Weights of a small class-conditioned image diffusion model: arch dit.
Rows from block 7, named by matrix and row number. Rows with one number belong to one neuron. Each number is 50 + 10 x the weight over its row's rms, rounded and kept within 0 to 99. All counts start at 0. After the name is the row's rms in percent of the matrix's.
# fc1: MLP up (model.blocks.7.mlp.fc1.weight, 640x160), inputs 0-159
# fc2: MLP down (model.blocks.7.mlp.fc2.weight, 160x640, transposed), outputs 0-159
fc1.77 084:40 42 44 45 31 42 44 63 37 44 41 34 56 49 42 43 45 67 54 55 52 58 67 52 53 70 33 46 50 64 56 47 40 53 38 43 41 66 78 52 49 46 53 51 67 41 50 56 58 40 57 48 43 48 33 64 61 54 41 68 50 62 53 47 46 72 33 49 52 67 51 54 44 51 53 36 40 48 51 64 40 56 36 51 37 45 52 48 42 56 68 53 61 63 44 50 41 63 41 58 66 52 60 33 58 61 45 44 41 58 58 58 34 43 53 46 16 43 56 54 41 47 62 54 45 61 45 50 43 55 50 51 41 48 65 51 40 51 41 71 36 43 50 41 48 39 50 42 59 61 34 53 38 30 48 65 41 53 46 45
fc1.78 097:52 46 50 50 57 50 40 65 64 38 59 33 55 39 55 59 56 49 35 62 46 76 24 60 48 42 41 50 52 61 58 45 64 33 34 57 40 46 58 48 43 40 56 51 25 63 51 48 38 51 49 60 51 50 51 72 45 57 44 61 43 44 56 40 52 32 61 68 43 52 45 45 53 44 50 72 59 66 68 39 56 54 56 62 43 54 45 76 48 57 36 53 45 44 46 43 54 49 47 44 47 45 52 61 45 54 62 61 45 38 58 61 47 41 37 56 57 61 53 70 49 61 52 42 50 47 54 66 46 67 57 41 49 49 38 49 40 50 53 38 56 57 49 57 34 61 58 61 60 38 47 51 61 40 57 74 44 28 64 63
fc1.79 088:67 45 37 60 46 47 40 16 47 57 51 53 58 43 58 54 53 54 53 35 52 54 30 58 49 50 28 49 52 64 42 42 55 39 51 29 69 55 60 50 26 46 38 51 47 70 63 56 74 56 47 48 53 50 50 32 46 51 51 59 46 60 57 55 50 41 51 49 62 67 49 51 57 60 42 54 50 62 51 47 35 61 57 37 32 50 56 52 47 41 41 49 57 55 49 56 48 55 87 59 42 56 43 36 56 66 55 44 55 53 65 48 55 37 48 41 64 73 51 48 50 57 48 52 41 48 55 48 44 52 63 42 54 76 46 52 46 67 53 48 57 51 59 50 66 49 42 62 45 53 49 49 62 38 64 55 71 53 57 58
fc1.80 088:41 49 56 40 61 51 53 51 57 40 46 47 59 49 43 54 47 57 69 42 41 64 48 50 52 51 49 45 38 61 55 48 62 66 17 61 56 53 49 47 54 51 41 41 44 56 73 53 42 57 47 37 48 55 59 47 59 63 56 53 32 60 52 62 51 51 53 44 48 47 63 42 53 44 55 58 61 43 56 42 60 37 40 55 97 59 39 68 39 46 40 42 44 75 33 56 39 45 57 51 53 61 46 67 57 60 71 61 56 39 29 57 56 64 46 57 38 49 57 60 45 42 63 54 62 73 45 60 55 37 53 49 53 51 54 67 51 49 55 44 42 51 43 41 58 61 58 42 56 57 36 64 56 44 59 45 50 45 47 55
fc1.81 092:54 59 45 39 52 43 60 35 49 65 61 39 60 23 55 51 51 60 38 43 57 54 63 41 25 57 57 46 62 62 57 22 69 43 51 37 32 49 51 55 54 49 60 40 36 40 55 48 35 51 73 53 46 50 65 70 67 37 58 52 44 47 54 41 60 51 48 67 31 50 53 39 50 51 62 41 58 63 48 56 49 53 60 46 43 60 50 55 52 46 48 55 52 47 46 73 43 27 50 52 47 56 40 52 46 38 44 64 50 39 54 56 45 50 42 61 57 43 37 65 58 50 62 47 22 45 56 68 59 49 67 57 49 60 51 52 55 36 50 53 55 62 56 57 35 46 48 48 45 44 67 71 44 54 48 39 58 47 49 57
fc1.82 071:50 39 63 55 36 50 37 62 38 40 54 24 44 30 42 55 36 61 56 48 56 56 59 57 56 61 36 37 51 55 57 73 43 61 44 63 50 47 51 34 53 46 61 49 46 54 57 53 45 50 54 46 58 68 45 47 36 62 72 47 51 42 59 39 46 63 46 43 59 61 57 55 49 50 39 40 41 41 56 61 51 49 64 64 47 58 55 66 27 53 68 47 56 43 51 51 49 67 60 46 66 50 63 54 60 39 49 51 29 47 52 59 43 46 62 67 58 65 46 63 54 56 57 40 59 50 42 54 52 64 57 59 67 47 56 58 35 52 44 42 42 57 65 64 67 47 60 60 71 41 66 39 50 55 66 64 53 48 61 32
fc1.83 099:52 58 60 50 41 64 32 37 44 50 55 36 35 49 36 54 44 44 75 51 51 55 48 34 52 46 36 48 56 55 54 47 44 60 48 42 53 57 53 47 59 40 34 43 46 44 49 39 48 50 47 61 43 43 58 50 64 60 56 54 45 60 48 64 47 46 53 42 62 43 54 60 56 42 52 49 42 42 52 54 59 64 38 49 49 48 64 67 62 77 43 53 49 72 59 50 40 47 51 55 44 56 51 49 52 58 49 53 54 41 69 54 52 47 51 64 42 40 54 54 47 99 68 36 22 30 30 58 43 36 56 36 40 44 42 42 41 31 47 46 36 47 47 60 60 46 59 40 59 64 48 43 58 50 44 44 57 41 52 48
fc1.84 134:66 34 41 46 43 61 52 65 59 39 52 34 49 52 58 46 68 52 47 40 49 41 45 46 41 43 59 49 46 49 56 51 38 54 52 47 55 55 48 57 52 61 59 46 48 55 43 42 49 53 54 51 31 45 68 42 38 40 53 50 49 47 50 33 44 73 44 45 55 64 56 50 59 42 49 38 39 61 58 63 35 53 31 57 59 41 57 48 39 41 47 47 34 58 43 41 51 46 45 43 56 43 62 49 42 34 55 45 48 68 39 53 80 44 49 61 47 51 63 51 57 67 61 72 56 53 60 43 48 57 56 46 47 00 57 40 47 38 40 46 57 46 51 44 48 49 49 52 44 57 54 25 66 49 49 55 53 45 54 52
fc1.85 098:53 17 32 31 34 34 33 48 40 37 48 59 39 61 57 46 52 50 37 57 53 60 48 52 44 47 75 41 57 54 53 40 80 43 47 60 50 49 44 43 38 53 78 49 74 56 62 54 67 54 52 55 44 60 57 59 44 61 47 56 46 51 50 42 58 51 33 51 57 50 48 54 32 52 55 54 51 44 44 47 46 36 62 44 64 35 42 58 48 48 44 56 49 41 60 47 45 45 40 44 45 44 37 52 61 73 50 51 49 51 54 56 53 40 56 49 59 59 61 48 60 42 36 62 42 60 56 36 59 53 54 48 35 52 51 49 56 47 50 48 82 61 64 46 43 52 65 54 58 69 49 64 42 45 46 55 35 34 52 46
fc1.86 065:60 63 70 55 61 41 56 65 46 33 49 50 53 43 55 51 62 54 50 41 64 39 33 36 42 62 68 43 33 56 45 53 34 70 47 36 39 49 41 47 63 72 36 52 54 55 45 39 36 53 50 43 50 49 49 46 58 45 42 51 60 44 53 39 29 68 43 56 52 38 62 55 24 33 37 56 52 52 33 68 59 63 60 42 39 64 52 45 48 43 41 48 56 66 41 43 65 34 57 49 53 47 34 40 50 56 44 41 49 44 49 40 49 38 53 40 74 54 51 50 47 44 39 47 45 53 51 52 29 42 70 50 40 66 43 66 59 52 51 34 40 49 54 65 54 53 43 65 49 54 43 53 50 38 62 41 43 52 54 42
fc1.87 129:55 36 50 78 63 64 54 67 25 44 41 59 54 41 48 51 32 49 55 51 55 60 58 48 37 41 41 41 50 58 58 43 55 54 37 38 46 53 89 49 52 61 48 65 50 44 70 50 48 47 57 63 40 50 40 50 51 27 43 50 43 52 46 35 52 55 57 50 49 55 49 47 52 52 48 46 38 63 56 66 69 58 49 59 51 52 54 50 41 42 50 46 45 52 58 48 62 61 56 72 52 49 63 53 35 44 43 55 53 45 47 56 66 49 56 52 64 68 44 65 56 42 61 44 54 41 51 56 56 51 55 52 74 56 62 49 46 65 49 45 46 29 60 36 62 52 69 66 57 44 37 56 63 34 27 51 51 39 51 55
fc1.88 075:35 35 55 36 46 41 38 50 39 37 45 46 46 66 48 44 39 49 66 53 40 54 57 42 62 41 56 51 59 32 69 50 62 44 63 44 42 39 42 52 62 55 43 50 52 54 44 58 78 54 45 58 56 37 43 47 43 58 46 51 48 57 46 59 49 53 34 49 38 42 55 62 56 51 48 45 65 50 55 53 50 32 52 38 48 57 54 49 47 38 43 56 62 43 43 41 41 47 50 45 62 28 50 34 62 13 40 65 50 55 53 52 53 42 53 54 79 57 44 56 52 46 26 61 63 32 49 85 57 42 64 51 38 59 54 50 59 54 45 45 48 63 47 53 51 58 60 32 41 53 41 52 52 62 51 52 57 49 39 44
fc1.89 139:40 59 45 61 54 64 51 54 58 46 50 49 44 55 55 51 61 57 57 49 48 64 61 47 44 58 63 48 44 58 58 51 57 64 54 54 64 47 51 65 55 52 36 63 52 42 43 56 46 50 34 47 49 41 46 56 52 37 48 52 64 49 49 46 09 53 40 54 58 65 74 45 67 96 59 50 49 63 59 68 47 65 63 29 45 59 44 44 39 52 40 50 52 49 41 54 37 35 52 53 55 50 47 45 47 59 41 60 64 48 69 54 58 43 46 53 53 65 65 57 68 43 52 53 37 53 59 42 62 55 46 48 52 53 44 55 46 49 55 50 79 46 40 52 40 50 61 45 43 39 54 48 40 55 64 40 44 31 44 52
fc1.90 107:26 63 75 81 45 47 54 25 48 37 48 50 46 57 34 55 56 65 45 43 45 54 32 31 45 35 61 38 57 53 48 48 54 45 46 42 49 53 42 42 86 57 49 33 72 73 49 80 62 50 49 53 46 41 52 47 65 56 41 50 55 48 54 46 58 57 31 48 64 50 46 41 52 51 55 56 54 55 49 59 44 54 46 51 43 41 43 54 36 42 47 57 67 48 56 47 46 47 42 48 65 60 39 50 43 54 62 59 48 53 40 48 55 51 51 49 37 60 52 56 47 64 50 27 65 50 37 33 39 53 48 60 59 51 67 54 53 45 53 56 54 55 55 49 47 57 40 64 54 52 65 59 57 41 52 47 56 59 59 52
fc1.91 061:66 44 50 39 56 54 62 49 34 63 58 39 48 48 47 70 42 47 46 46 50 69 68 36 36 39 33 60 47 74 38 60 47 42 58 31 44 80 43 53 50 64 46 48 63 46 55 54 48 68 45 44 43 57 52 48 59 43 41 63 67 53 57 63 42 60 67 59 50 30 50 51 56 65 46 44 44 58 48 68 49 42 53 53 49 45 59 48 51 52 50 40 56 44 50 49 48 50 45 52 39 65 48 44 46 55 60 73 72 49 46 28 43 29 44 58 53 45 50 55 46 60 62 50 45 41 54 34 50 76 56 52 43 57 45 64 53 69 72 58 63 51 39 47 48 41 46 45 52 58 57 61 42 54 39 54 46 36 53 40
fc1.92 105:55 56 49 46 55 52 30 47 65 59 47 67 34 50 53 49 66 67 61 43 36 40 53 62 42 67 64 51 37 70 45 58 63 45 50 59 44 56 57 65 42 44 60 50 56 55 37 51 60 36 42 46 46 53 50 43 43 40 51 62 59 70 45 63 54 68 41 50 50 46 58 60 42 57 50 46 43 51 49 55 55 68 53 40 46 46 56 58 48 69 74 54 35 38 63 45 32 54 51 53 41 59 58 39 54 52 63 61 50 50 55 80 51 55 51 48 56 41 41 53 46 50 62 36 40 61 21 54 61 52 49 38 38 61 55 55 63 58 66 56 54 47 47 64 38 58 39 51 33 56 40 66 49 43 50 57 39 65 71 51
fc1.93 145:52 53 41 36 55 46 34 40 36 41 53 50 59 51 45 45 56 46 67 36 48 50 54 49 66 55 64 72 50 46 54 52 48 35 53 55 50 49 48 49 45 42 49 29 52 30 55 61 46 46 62 45 42 35 63 45 30 57 51 44 54 56 43 55 51 21 41 51 54 51 60 48 43 53 50 60 48 36 37 55 52 55 51 51 59 45 48 43 37 41 54 62 63 56 51 61 45 54 33 49 50 54 56 23 62 54 66 62 50 47 53 57 57 52 58 46 40 36 44 47 49 62 53 67 41 59 63 57 62 55 66 78 51 51 28 45 49 40 37 49 63 42 32 63 36 62 45 23 44 58 58 64 38 50 72 48 34 55 50 45
fc1.94 093:53 49 52 41 61 62 58 51 55 32 49 61 45 52 16 38 49 50 43 47 48 51 34 58 28 53 59 61 35 64 47 51 62 42 61 70 61 47 54 40 52 53 22 60 67 50 64 50 76 39 44 53 33 33 49 46 63 53 42 39 50 60 57 48 61 35 53 56 56 45 59 64 45 66 38 48 32 50 46 45 59 45 52 52 52 48 49 50 48 64 45 49 49 48 43 54 56 62 35 45 34 64 52 48 56 73 48 50 58 49 67 59 38 35 45 62 39 44 43 55 50 53 52 41 59 58 68 51 54 55 59 48 40 64 73 50 57 55 59 50 58 52 46 57 46 53 37 36 27 51 39 65 48 55 60 50 49 43 63 59
fc1.95 101:51 48 52 50 51 40 61 52 31 20 39 55 51 64 38 72 58 60 46 50 48 51 48 61 46 45 61 66 31 47 40 48 51 57 52 40 38 59 52 38 45 52 46 44 62 41 36 50 58 47 56 62 69 36 55 47 48 65 45 48 50 49 38 48 57 41 66 53 47 45 71 48 42 49 54 63 45 54 72 33 56 33 44 47 46 43 52 45 31 73 53 46 41 49 53 54 53 54 64 46 52 36 46 76 42 54 57 46 58 46 38 30 57 47 67 59 40 55 43 52 40 44 55 55 61 54 55 44 43 52 54 73 50 42 79 42 46 48 62 42 46 58 63 66 43 59 49 51 50 61 53 44 45 60 39 51 39 30 44 69
fc1.96 082:41 50 49 50 47 33 50 68 40 75 42 61 48 53 49 49 44 40 52 52 55 44 60 49 42 47 35 65 63 67 52 60 50 48 37 52 60 35 72 67 54 57 53 54 64 52 64 47 51 45 55 43 74 50 54 53 59 61 71 58 46 31 62 48 47 56 54 38 57 82 52 66 50 48 56 55 42 34 47 47 41 54 41 46 53 60 45 63 36 45 50 62 54 55 50 51 48 60 49 53 57 40 57 46 56 44 61 64 52 40 53 55 53 34 45 33 47 49 39 54 45 59 48 49 48 58 52 57 62 63 49 39 51 57 60 36 26 40 47 72 55 58 70 50 63 31 47 57 74 46 65 54 28 58 58 57 56 54 58 58
fc1.97 113:61 40 58 61 43 48 56 46 73 37 40 49 51 59 42 42 26 62 48 38 54 55 49 53 55 48 51 51 61 69 42 58 36 46 44 69 25 73 38 57 49 42 71 46 51 52 55 53 50 48 66 48 65 52 64 45 66 48 35 39 53 68 58 36 57 47 62 58 47 63 60 65 49 56 62 37 66 50 40 56 50 69 42 56 57 40 60 64 45 59 46 69 58 56 56 64 66 53 54 59 41 50 48 60 51 60 66 49 66 47 48 57 57 48 35 57 42 61 42 43 56 52 43 50 64 49 61 54 71 49 26 69 49 58 37 46 56 63 47 55 49 44 51 48 57 42 47 40 61 43 46 35 50 63 42 55 58 59 45 59
fc1.98 086:61 57 43 43 52 48 39 36 42 55 53 53 55 53 49 43 47 46 38 61 47 63 62 43 54 62 52 53 60 41 43 37 40 54 47 45 52 37 43 56 50 47 42 53 38 42 59 63 34 48 41 57 36 41 54 47 51 46 41 43 58 40 45 65 42 43 65 50 30 47 53 42 58 21 39 46 55 55 52 42 45 72 31 66 47 54 76 80 46 50 33 48 58 42 60 44 44 51 55 47 72 54 49 39 52 47 57 53 40 58 60 59 49 43 49 42 60 30 57 66 60 43 33 54 60 75 42 69 53 47 35 54 72 44 48 51 36 54 46 55 48 40 53 59 65 61 62 51 43 49 45 56 59 59 47 35 43 61 66 64
fc2.77 089:44 57 62 49 42 48 35 56 45 52 40 45 58 35 55 51 47 39 61 50 52 42 51 51 42 35 49 52 66 42 53 41 55 55 67 55 58 50 45 47 46 52 59 44 50 47 54 74 64 56 63 51 60 51 60 51 56 56 61 33 61 51 55 49 45 43 52 43 31 41 48 69 62 63 59 49 32 52 51 45 67 63 46 72 35 48 50 36 44 55 52 45 52 55 55 29 50 43 50 24 33 44 53 46 36 62 46 47 49 25 49 44 61 39 52 27 25 36 49 47 61 43 50 30 51 52 54 61 48 53 55 47 62 29 50 54 37 54 53 52 27 54 65 49 63 58 46 36 37 53 50 50 61 57 48 43 71 49 72 47
fc2.78 096:50 58 45 64 61 42 78 60 40 57 65 28 44 61 30 49 52 52 67 52 59 33 40 55 45 59 56 60 54 53 36 33 68 36 53 60 47 55 32 33 52 34 43 46 56 52 44 41 55 53 56 47 58 58 44 53 54 60 41 58 60 49 62 50 37 60 46 35 57 30 52 61 47 55 37 45 68 54 36 45 47 58 64 48 43 57 49 60 60 44 57 57 39 50 50 59 43 37 49 53 52 63 55 64 55 48 32 46 51 55 47 39 56 52 49 57 41 59 47 66 53 54 35 50 53 54 61 43 50 57 53 31 39 45 54 41 34 53 40 50 51 42 59 28 68 45 52 58 36 37 58 54 53 57 44 12 54 53 35 54
fc2.79 085:78 38 57 59 64 37 52 37 41 53 44 43 61 57 65 36 56 46 64 38 52 43 43 48 44 49 39 54 43 54 38 50 37 63 53 64 59 50 51 46 32 53 68 49 50 43 60 59 60 51 38 54 44 52 59 60 54 57 50 50 37 53 48 58 46 55 43 51 52 49 66 48 15 42 44 49 42 46 66 50 60 42 39 57 36 42 58 62 54 30 59 56 56 38 49 64 43 45 83 64 55 38 44 41 46 63 40 56 55 50 48 49 56 59 42 51 63 34 55 53 62 59 55 58 72 50 46 61 58 40 59 59 58 54 65 43 51 61 47 56 42 47 39 61 43 60 49 53 50 67 50 55 38 59 24 46 30 59 46 59
fc2.80 091:28 46 64 21 45 39 42 48 56 63 50 66 49 55 44 57 54 50 36 44 61 27 51 49 42 46 34 44 65 56 39 46 60 39 50 45 51 46 57 46 40 46 33 68 48 48 21 48 54 30 46 65 40 33 47 64 63 52 36 53 63 45 62 57 46 53 50 63 50 47 43 77 43 66 55 61 75 43 48 67 43 45 49 52 70 47 56 54 50 51 61 66 32 54 61 55 68 61 47 45 48 49 38 64 43 52 33 51 50 52 64 47 67 57 44 45 37 42 56 51 50 54 45 59 36 35 49 39 56 40 50 53 51 60 53 39 42 48 46 46 50 45 62 62 55 55 40 48 54 49 45 42 58 50 31 49 44 40 46 43
fc2.81 085:52 44 49 45 53 62 48 40 51 38 58 34 57 59 65 51 47 50 55 67 65 43 56 45 50 61 40 47 50 34 58 61 66 55 54 47 27 49 53 63 49 60 51 58 58 37 69 45 46 43 64 53 48 36 35 33 60 46 34 55 56 52 43 38 48 51 44 25 57 38 51 52 40 49 62 69 62 65 38 48 54 52 56 54 48 48 59 52 51 38 48 65 60 40 50 62 50 56 42 57 70 52 42 42 38 40 52 52 60 67 36 52 35 47 55 76 62 50 51 72 39 32 55 52 68 53 57 37 39 48 51 58 53 56 44 42 46 37 49 60 60 34 58 47 49 46 71 60 47 51 48 39 62 51 58 79 39 66 57 55
fc2.82 067:41 56 37 51 41 54 46 54 38 61 60 37 49 62 39 51 48 47 48 54 61 47 66 64 47 28 37 63 46 41 50 14 33 45 53 52 50 60 57 37 44 47 40 54 53 48 36 51 48 49 50 55 59 48 60 49 32 64 42 68 50 42 53 53 39 40 57 52 51 50 47 83 46 53 32 48 48 54 60 48 50 44 61 49 57 46 50 51 32 56 39 46 38 45 50 61 51 45 60 33 33 67 65 50 56 47 48 50 62 61 59 34 49 51 46 51 55 74 61 60 46 59 48 32 60 46 60 52 55 74 56 53 55 39 50 53 34 40 65 57 46 45 57 56 57 58 44 55 57 46 71 53 43 52 35 32 44 54 49 27
fc2.83 125:67 40 51 48 35 35 55 49 48 52 48 35 48 61 55 56 54 42 42 52 40 51 49 38 43 36 47 55 56 43 43 44 53 54 59 65 48 45 52 57 46 47 58 60 63 53 60 45 58 62 40 44 83 58 39 45 54 53 54 50 48 21 43 51 42 59 57 28 31 40 59 52 52 35 66 41 55 63 48 65 39 85 55 60 52 43 42 63 51 47 40 36 65 61 44 43 32 38 54 46 65 70 58 42 50 69 47 52 75 48 49 42 57 32 48 50 57 50 42 54 62 65 66 52 61 49 37 56 41 54 49 55 51 40 51 57 53 46 49 31 41 47 34 39 45 45 53 55 47 52 37 57 61 51 59 62 46 49 58 45
fc2.84 148:51 53 61 40 43 35 54 53 40 52 52 59 38 38 39 67 63 48 44 61 45 58 75 57 42 43 60 28 59 51 49 67 56 56 45 42 61 38 45 39 47 45 39 52 66 47 48 46 37 48 40 52 47 37 48 44 39 57 50 44 44 36 41 45 45 63 79 49 58 48 44 60 47 49 47 36 62 70 51 09 55 45 59 50 60 23 47 56 50 57 58 55 51 50 50 53 64 40 53 56 51 60 46 32 55 31 44 61 66 52 61 55 51 48 57 50 64 50 47 59 36 59 54 52 51 46 76 49 61 52 63 53 55 50 42 57 33 47 41 40 47 49 54 53 47 56 42 68 33 48 55 62 42 40 36 53 61 47 53 41
fc2.85 097:51 66 39 48 56 63 35 39 44 57 47 61 43 51 53 49 44 65 41 58 42 64 48 52 47 48 49 30 43 42 54 49 51 64 33 53 44 64 28 40 28 35 45 97 50 48 36 54 60 53 42 47 48 45 31 54 49 64 54 46 38 57 38 46 39 49 62 51 48 49 45 59 60 67 37 53 39 65 49 39 62 46 69 68 43 61 57 47 48 61 52 49 45 44 46 52 36 58 28 49 45 64 46 42 64 78 47 49 51 45 60 50 39 55 42 50 66 41 57 55 35 40 41 49 50 69 46 51 33 51 53 53 41 48 51 35 48 50 49 56 62 55 49 50 55 59 52 54 53 56 57 48 65 59 58 44 45 62 53 52
fc2.86 061:46 62 43 56 57 61 45 54 55 53 44 45 62 59 52 61 52 53 43 41 45 51 44 61 51 11 53 67 47 50 58 55 33 57 52 47 53 45 50 55 51 79 45 74 51 57 51 43 55 55 35 59 50 55 47 51 54 32 53 57 55 64 50 42 55 47 78 52 50 49 27 56 53 39 28 32 49 53 45 59 51 51 71 49 46 57 43 52 46 57 48 40 33 50 49 55 75 51 54 58 35 66 48 41 36 57 45 29 48 46 45 55 53 40 49 54 52 54 45 58 44 58 43 50 55 54 65 53 77 45 58 52 56 74 37 57 58 56 40 47 59 57 57 47 46 40 46 48 67 44 43 58 44 40 49 23 50 55 58 48
fc2.87 104:63 61 45 52 41 36 59 67 43 55 47 29 58 78 57 47 38 47 44 46 62 34 53 36 54 58 35 46 53 47 41 53 56 56 65 32 43 53 60 61 42 48 47 53 45 44 59 51 59 47 45 48 46 58 68 38 32 50 40 53 38 62 56 49 50 30 42 48 40 47 51 52 49 51 59 45 36 46 51 44 40 52 53 29 32 50 42 45 48 51 46 49 35 29 40 53 50 49 32 61 47 47 65 42 78 58 42 55 53 47 46 44 40 60 50 45 78 55 59 65 37 41 68 49 60 52 46 56 58 42 42 56 53 52 44 45 53 39 61 49 50 74 42 58 51 41 50 48 49 66 49 58 43 55 83 37 38 58 45 50
fc2.88 073:45 87 48 53 66 58 43 54 39 40 55 48 34 45 62 68 56 49 49 47 60 60 57 53 61 50 40 29 52 59 76 52 69 55 47 48 51 53 51 59 41 56 56 54 38 46 65 42 61 38 40 48 50 54 47 39 32 55 52 46 49 32 50 57 38 33 54 55 80 50 50 45 34 54 41 48 59 61 58 58 54 57 51 51 48 47 45 45 49 63 50 51 52 59 68 34 49 42 57 55 60 44 47 46 58 56 41 48 55 39 48 69 41 55 53 40 56 50 67 40 53 47 56 52 46 69 80 35 38 59 57 74 51 59 59 51 31 53 39 51 48 42 51 47 45 48 29 37 54 54 58 50 64 51 58 37 39 46 52 51
fc2.89 137:45 48 39 31 61 46 44 39 52 41 52 39 40 44 36 51 58 44 45 36 49 33 58 37 54 52 52 45 50 38 58 48 47 64 55 50 57 58 57 36 41 61 60 48 39 43 53 59 44 51 60 53 46 58 56 47 38 49 49 51 23 71 51 45 97 36 51 44 48 55 63 47 39 24 76 56 54 47 51 22 60 57 48 48 39 37 25 52 50 49 43 63 52 35 44 43 31 44 66 51 44 49 44 48 54 59 60 54 57 53 41 53 54 56 48 49 60 47 54 43 52 60 53 45 59 46 46 65 33 49 43 40 50 33 47 50 55 44 59 54 64 75 41 47 48 51 39 41 55 53 62 42 46 53 43 45 49 50 41 61
fc2.90 110:14 23 30 69 43 51 57 26 53 58 56 58 51 55 39 41 55 51 56 46 59 39 40 44 55 67 55 57 56 39 64 32 60 30 48 41 53 31 60 50 78 53 44 66 69 56 55 73 65 64 52 38 45 70 44 42 63 44 56 38 49 55 45 42 45 49 64 46 51 46 55 53 53 36 58 61 54 50 54 48 48 41 49 33 54 49 53 49 38 45 39 43 62 53 48 60 51 52 48 42 42 55 49 47 61 34 34 53 36 59 34 53 54 50 44 46 40 41 50 53 63 49 50 50 33 42 67 41 54 56 44 57 47 50 45 36 59 43 41 65 58 47 45 48 49 44 68 50 61 43 44 59 42 60 57 44 48 55 53 53
fc2.91 060:60 55 54 39 48 54 29 52 60 48 71 36 27 53 46 38 39 60 68 41 43 46 53 49 47 55 38 35 48 40 43 65 39 59 52 31 35 31 49 46 55 49 57 56 53 43 35 69 51 46 36 48 50 55 48 50 52 57 55 54 30 54 45 54 40 43 57 37 50 27 61 52 43 50 38 40 53 55 50 48 47 29 42 41 44 50 40 42 55 47 50 51 48 42 36 49 55 42 47 41 49 53 27 40 57 46 45 58 34 44 45 63 43 43 37 52 46 19 45 54 72 43 62 32 64 50 43 61 48 73 57 42 49 67 52 56 38 71 56 55 62 54 52 50 49 77 65 57 47 58 43 39 54 46 51 53 47 53 40 48
fc2.92 093:47 47 38 47 50 46 60 45 36 34 42 59 46 40 52 52 45 53 43 38 45 73 46 62 45 43 58 52 50 50 42 45 57 58 73 45 54 44 49 58 27 59 51 45 43 42 58 54 60 62 42 61 52 40 57 46 61 51 59 48 38 35 39 50 50 45 59 56 50 53 38 57 42 43 44 39 47 53 50 41 38 46 51 53 44 52 37 53 65 54 58 56 43 39 50 48 53 55 74 31 39 42 29 35 58 45 46 33 59 48 69 34 38 47 47 50 41 35 48 56 62 64 47 53 58 17 70 42 39 46 66 46 35 60 58 56 69 68 64 41 30 66 46 56 49 50 60 32 62 56 45 44 47 49 43 44 50 35 60 33
fc2.93 139:43 68 53 57 31 65 50 77 47 47 55 47 48 82 48 52 51 44 57 45 50 40 31 49 58 55 28 44 46 46 34 51 69 52 58 37 44 53 64 59 42 27 47 51 48 48 53 54 52 52 30 38 61 50 70 47 46 38 50 52 46 35 43 54 37 43 46 50 43 49 44 56 64 62 54 48 26 39 33 33 36 55 62 53 61 40 43 33 51 61 32 45 54 48 52 55 61 55 39 51 48 64 58 67 31 52 50 50 51 47 40 52 53 44 52 41 58 56 59 63 49 53 53 48 64 54 51 56 53 45 51 46 53 46 51 59 58 44 47 41 76 60 47 58 53 46 50 64 45 60 54 58 48 44 79 54 28 50 46 52
fc2.94 104:49 47 53 44 60 46 28 49 50 60 51 57 41 54 26 47 56 52 47 41 56 49 41 31 58 43 52 41 48 52 37 50 61 56 53 43 51 32 42 50 52 54 67 45 64 38 43 46 74 74 38 41 61 58 41 40 80 44 49 55 45 45 50 56 58 67 27 44 47 38 37 55 36 49 30 46 48 43 78 47 32 53 54 56 44 43 45 48 70 60 47 44 67 50 55 65 56 45 56 62 55 45 67 45 51 58 39 49 56 45 39 33 41 57 43 44 40 47 72 58 49 43 54 57 46 53 31 53 55 61 61 43 38 58 34 40 55 65 48 55 60 51 57 48 33 45 57 40 53 62 56 43 52 44 32 45 47 40 56 51
fc2.95 096:47 42 55 54 48 50 42 43 67 56 38 36 53 28 48 68 68 36 42 59 42 55 52 42 56 44 54 49 65 44 52 52 58 33 56 32 55 36 42 41 43 50 58 54 67 49 64 56 58 65 49 39 57 62 54 54 52 70 54 52 38 49 43 49 65 54 41 47 43 44 32 44 59 46 48 47 53 38 46 41 46 57 45 65 43 58 47 43 27 53 46 45 31 42 61 58 50 37 60 40 48 47 53 59 57 50 57 50 41 62 73 74 39 39 60 47 31 73 65 40 67 47 50 45 29 53 49 47 58 68 49 35 56 45 38 49 46 65 47 48 53 57 49 33 40 47 42 41 54 63 43 53 63 43 59 26 62 47 48 63
fc2.96 081:41 60 55 47 46 59 55 55 53 42 45 53 56 55 41 49 41 52 47 57 68 54 63 63 52 57 47 47 37 24 51 53 51 51 61 64 52 45 40 58 45 56 44 51 50 60 49 46 50 33 55 59 44 62 48 53 52 65 55 44 49 49 37 57 40 39 54 62 49 53 55 32 54 63 45 51 44 58 51 47 64 40 43 38 52 50 61 63 18 49 45 42 59 54 28 45 51 49 47 38 28 54 61 38 50 45 35 42 56 75 46 33 41 80 37 24 42 38 33 48 61 41 55 31 51 42 50 39 52 28 45 48 58 58 44 44 47 40 39 49 45 42 61 54 39 47 39 59 46 57 70 56 61 45 36 54 38 68 43 62
fc2.97 137:55 52 37 46 43 63 53 49 56 62 61 53 39 37 37 59 61 53 65 43 39 54 48 59 45 48 33 52 54 68 42 60 42 60 66 40 14 61 68 54 45 52 59 48 51 51 47 55 40 68 42 54 72 44 44 57 64 55 49 39 45 53 43 48 52 53 53 49 48 52 68 43 52 55 49 54 74 49 56 58 49 56 41 36 44 57 44 50 59 61 64 27 63 41 39 39 64 24 56 54 57 62 54 42 46 49 54 60 76 45 49 55 50 45 42 57 42 42 57 58 40 36 51 46 43 68 51 53 33 46 36 56 58 40 38 52 38 47 54 46 59 66 65 36 60 55 43 46 56 36 57 45 57 53 71 61 51 48 65 52
fc2.98 084:53 42 79 51 47 53 69 37 48 51 59 42 40 64 54 32 35 50 67 55 55 40 48 47 60 57 45 47 58 47 55 37 59 65 50 49 57 42 42 64 56 44 47 69 48 44 54 43 62 38 42 39 64 41 27 47 42 58 47 56 43 49 48 46 33 40 34 50 64 51 58 31 55 79 48 60 38 49 42 43 47 71 40 67 60 35 45 65 68 35 53 52 56 49 47 58 40 69 47 46 46 39 38 54 40 61 38 66 46 47 55 60 60 43 43 51 66 51 50 61 55 42 46 56 56 39 78 39 34 45 32 54 51 58 53 46 42 41 47 34 54 44 55 33 47 55 42 59 46 52 57 51 47 62 40 54 59 47 56 46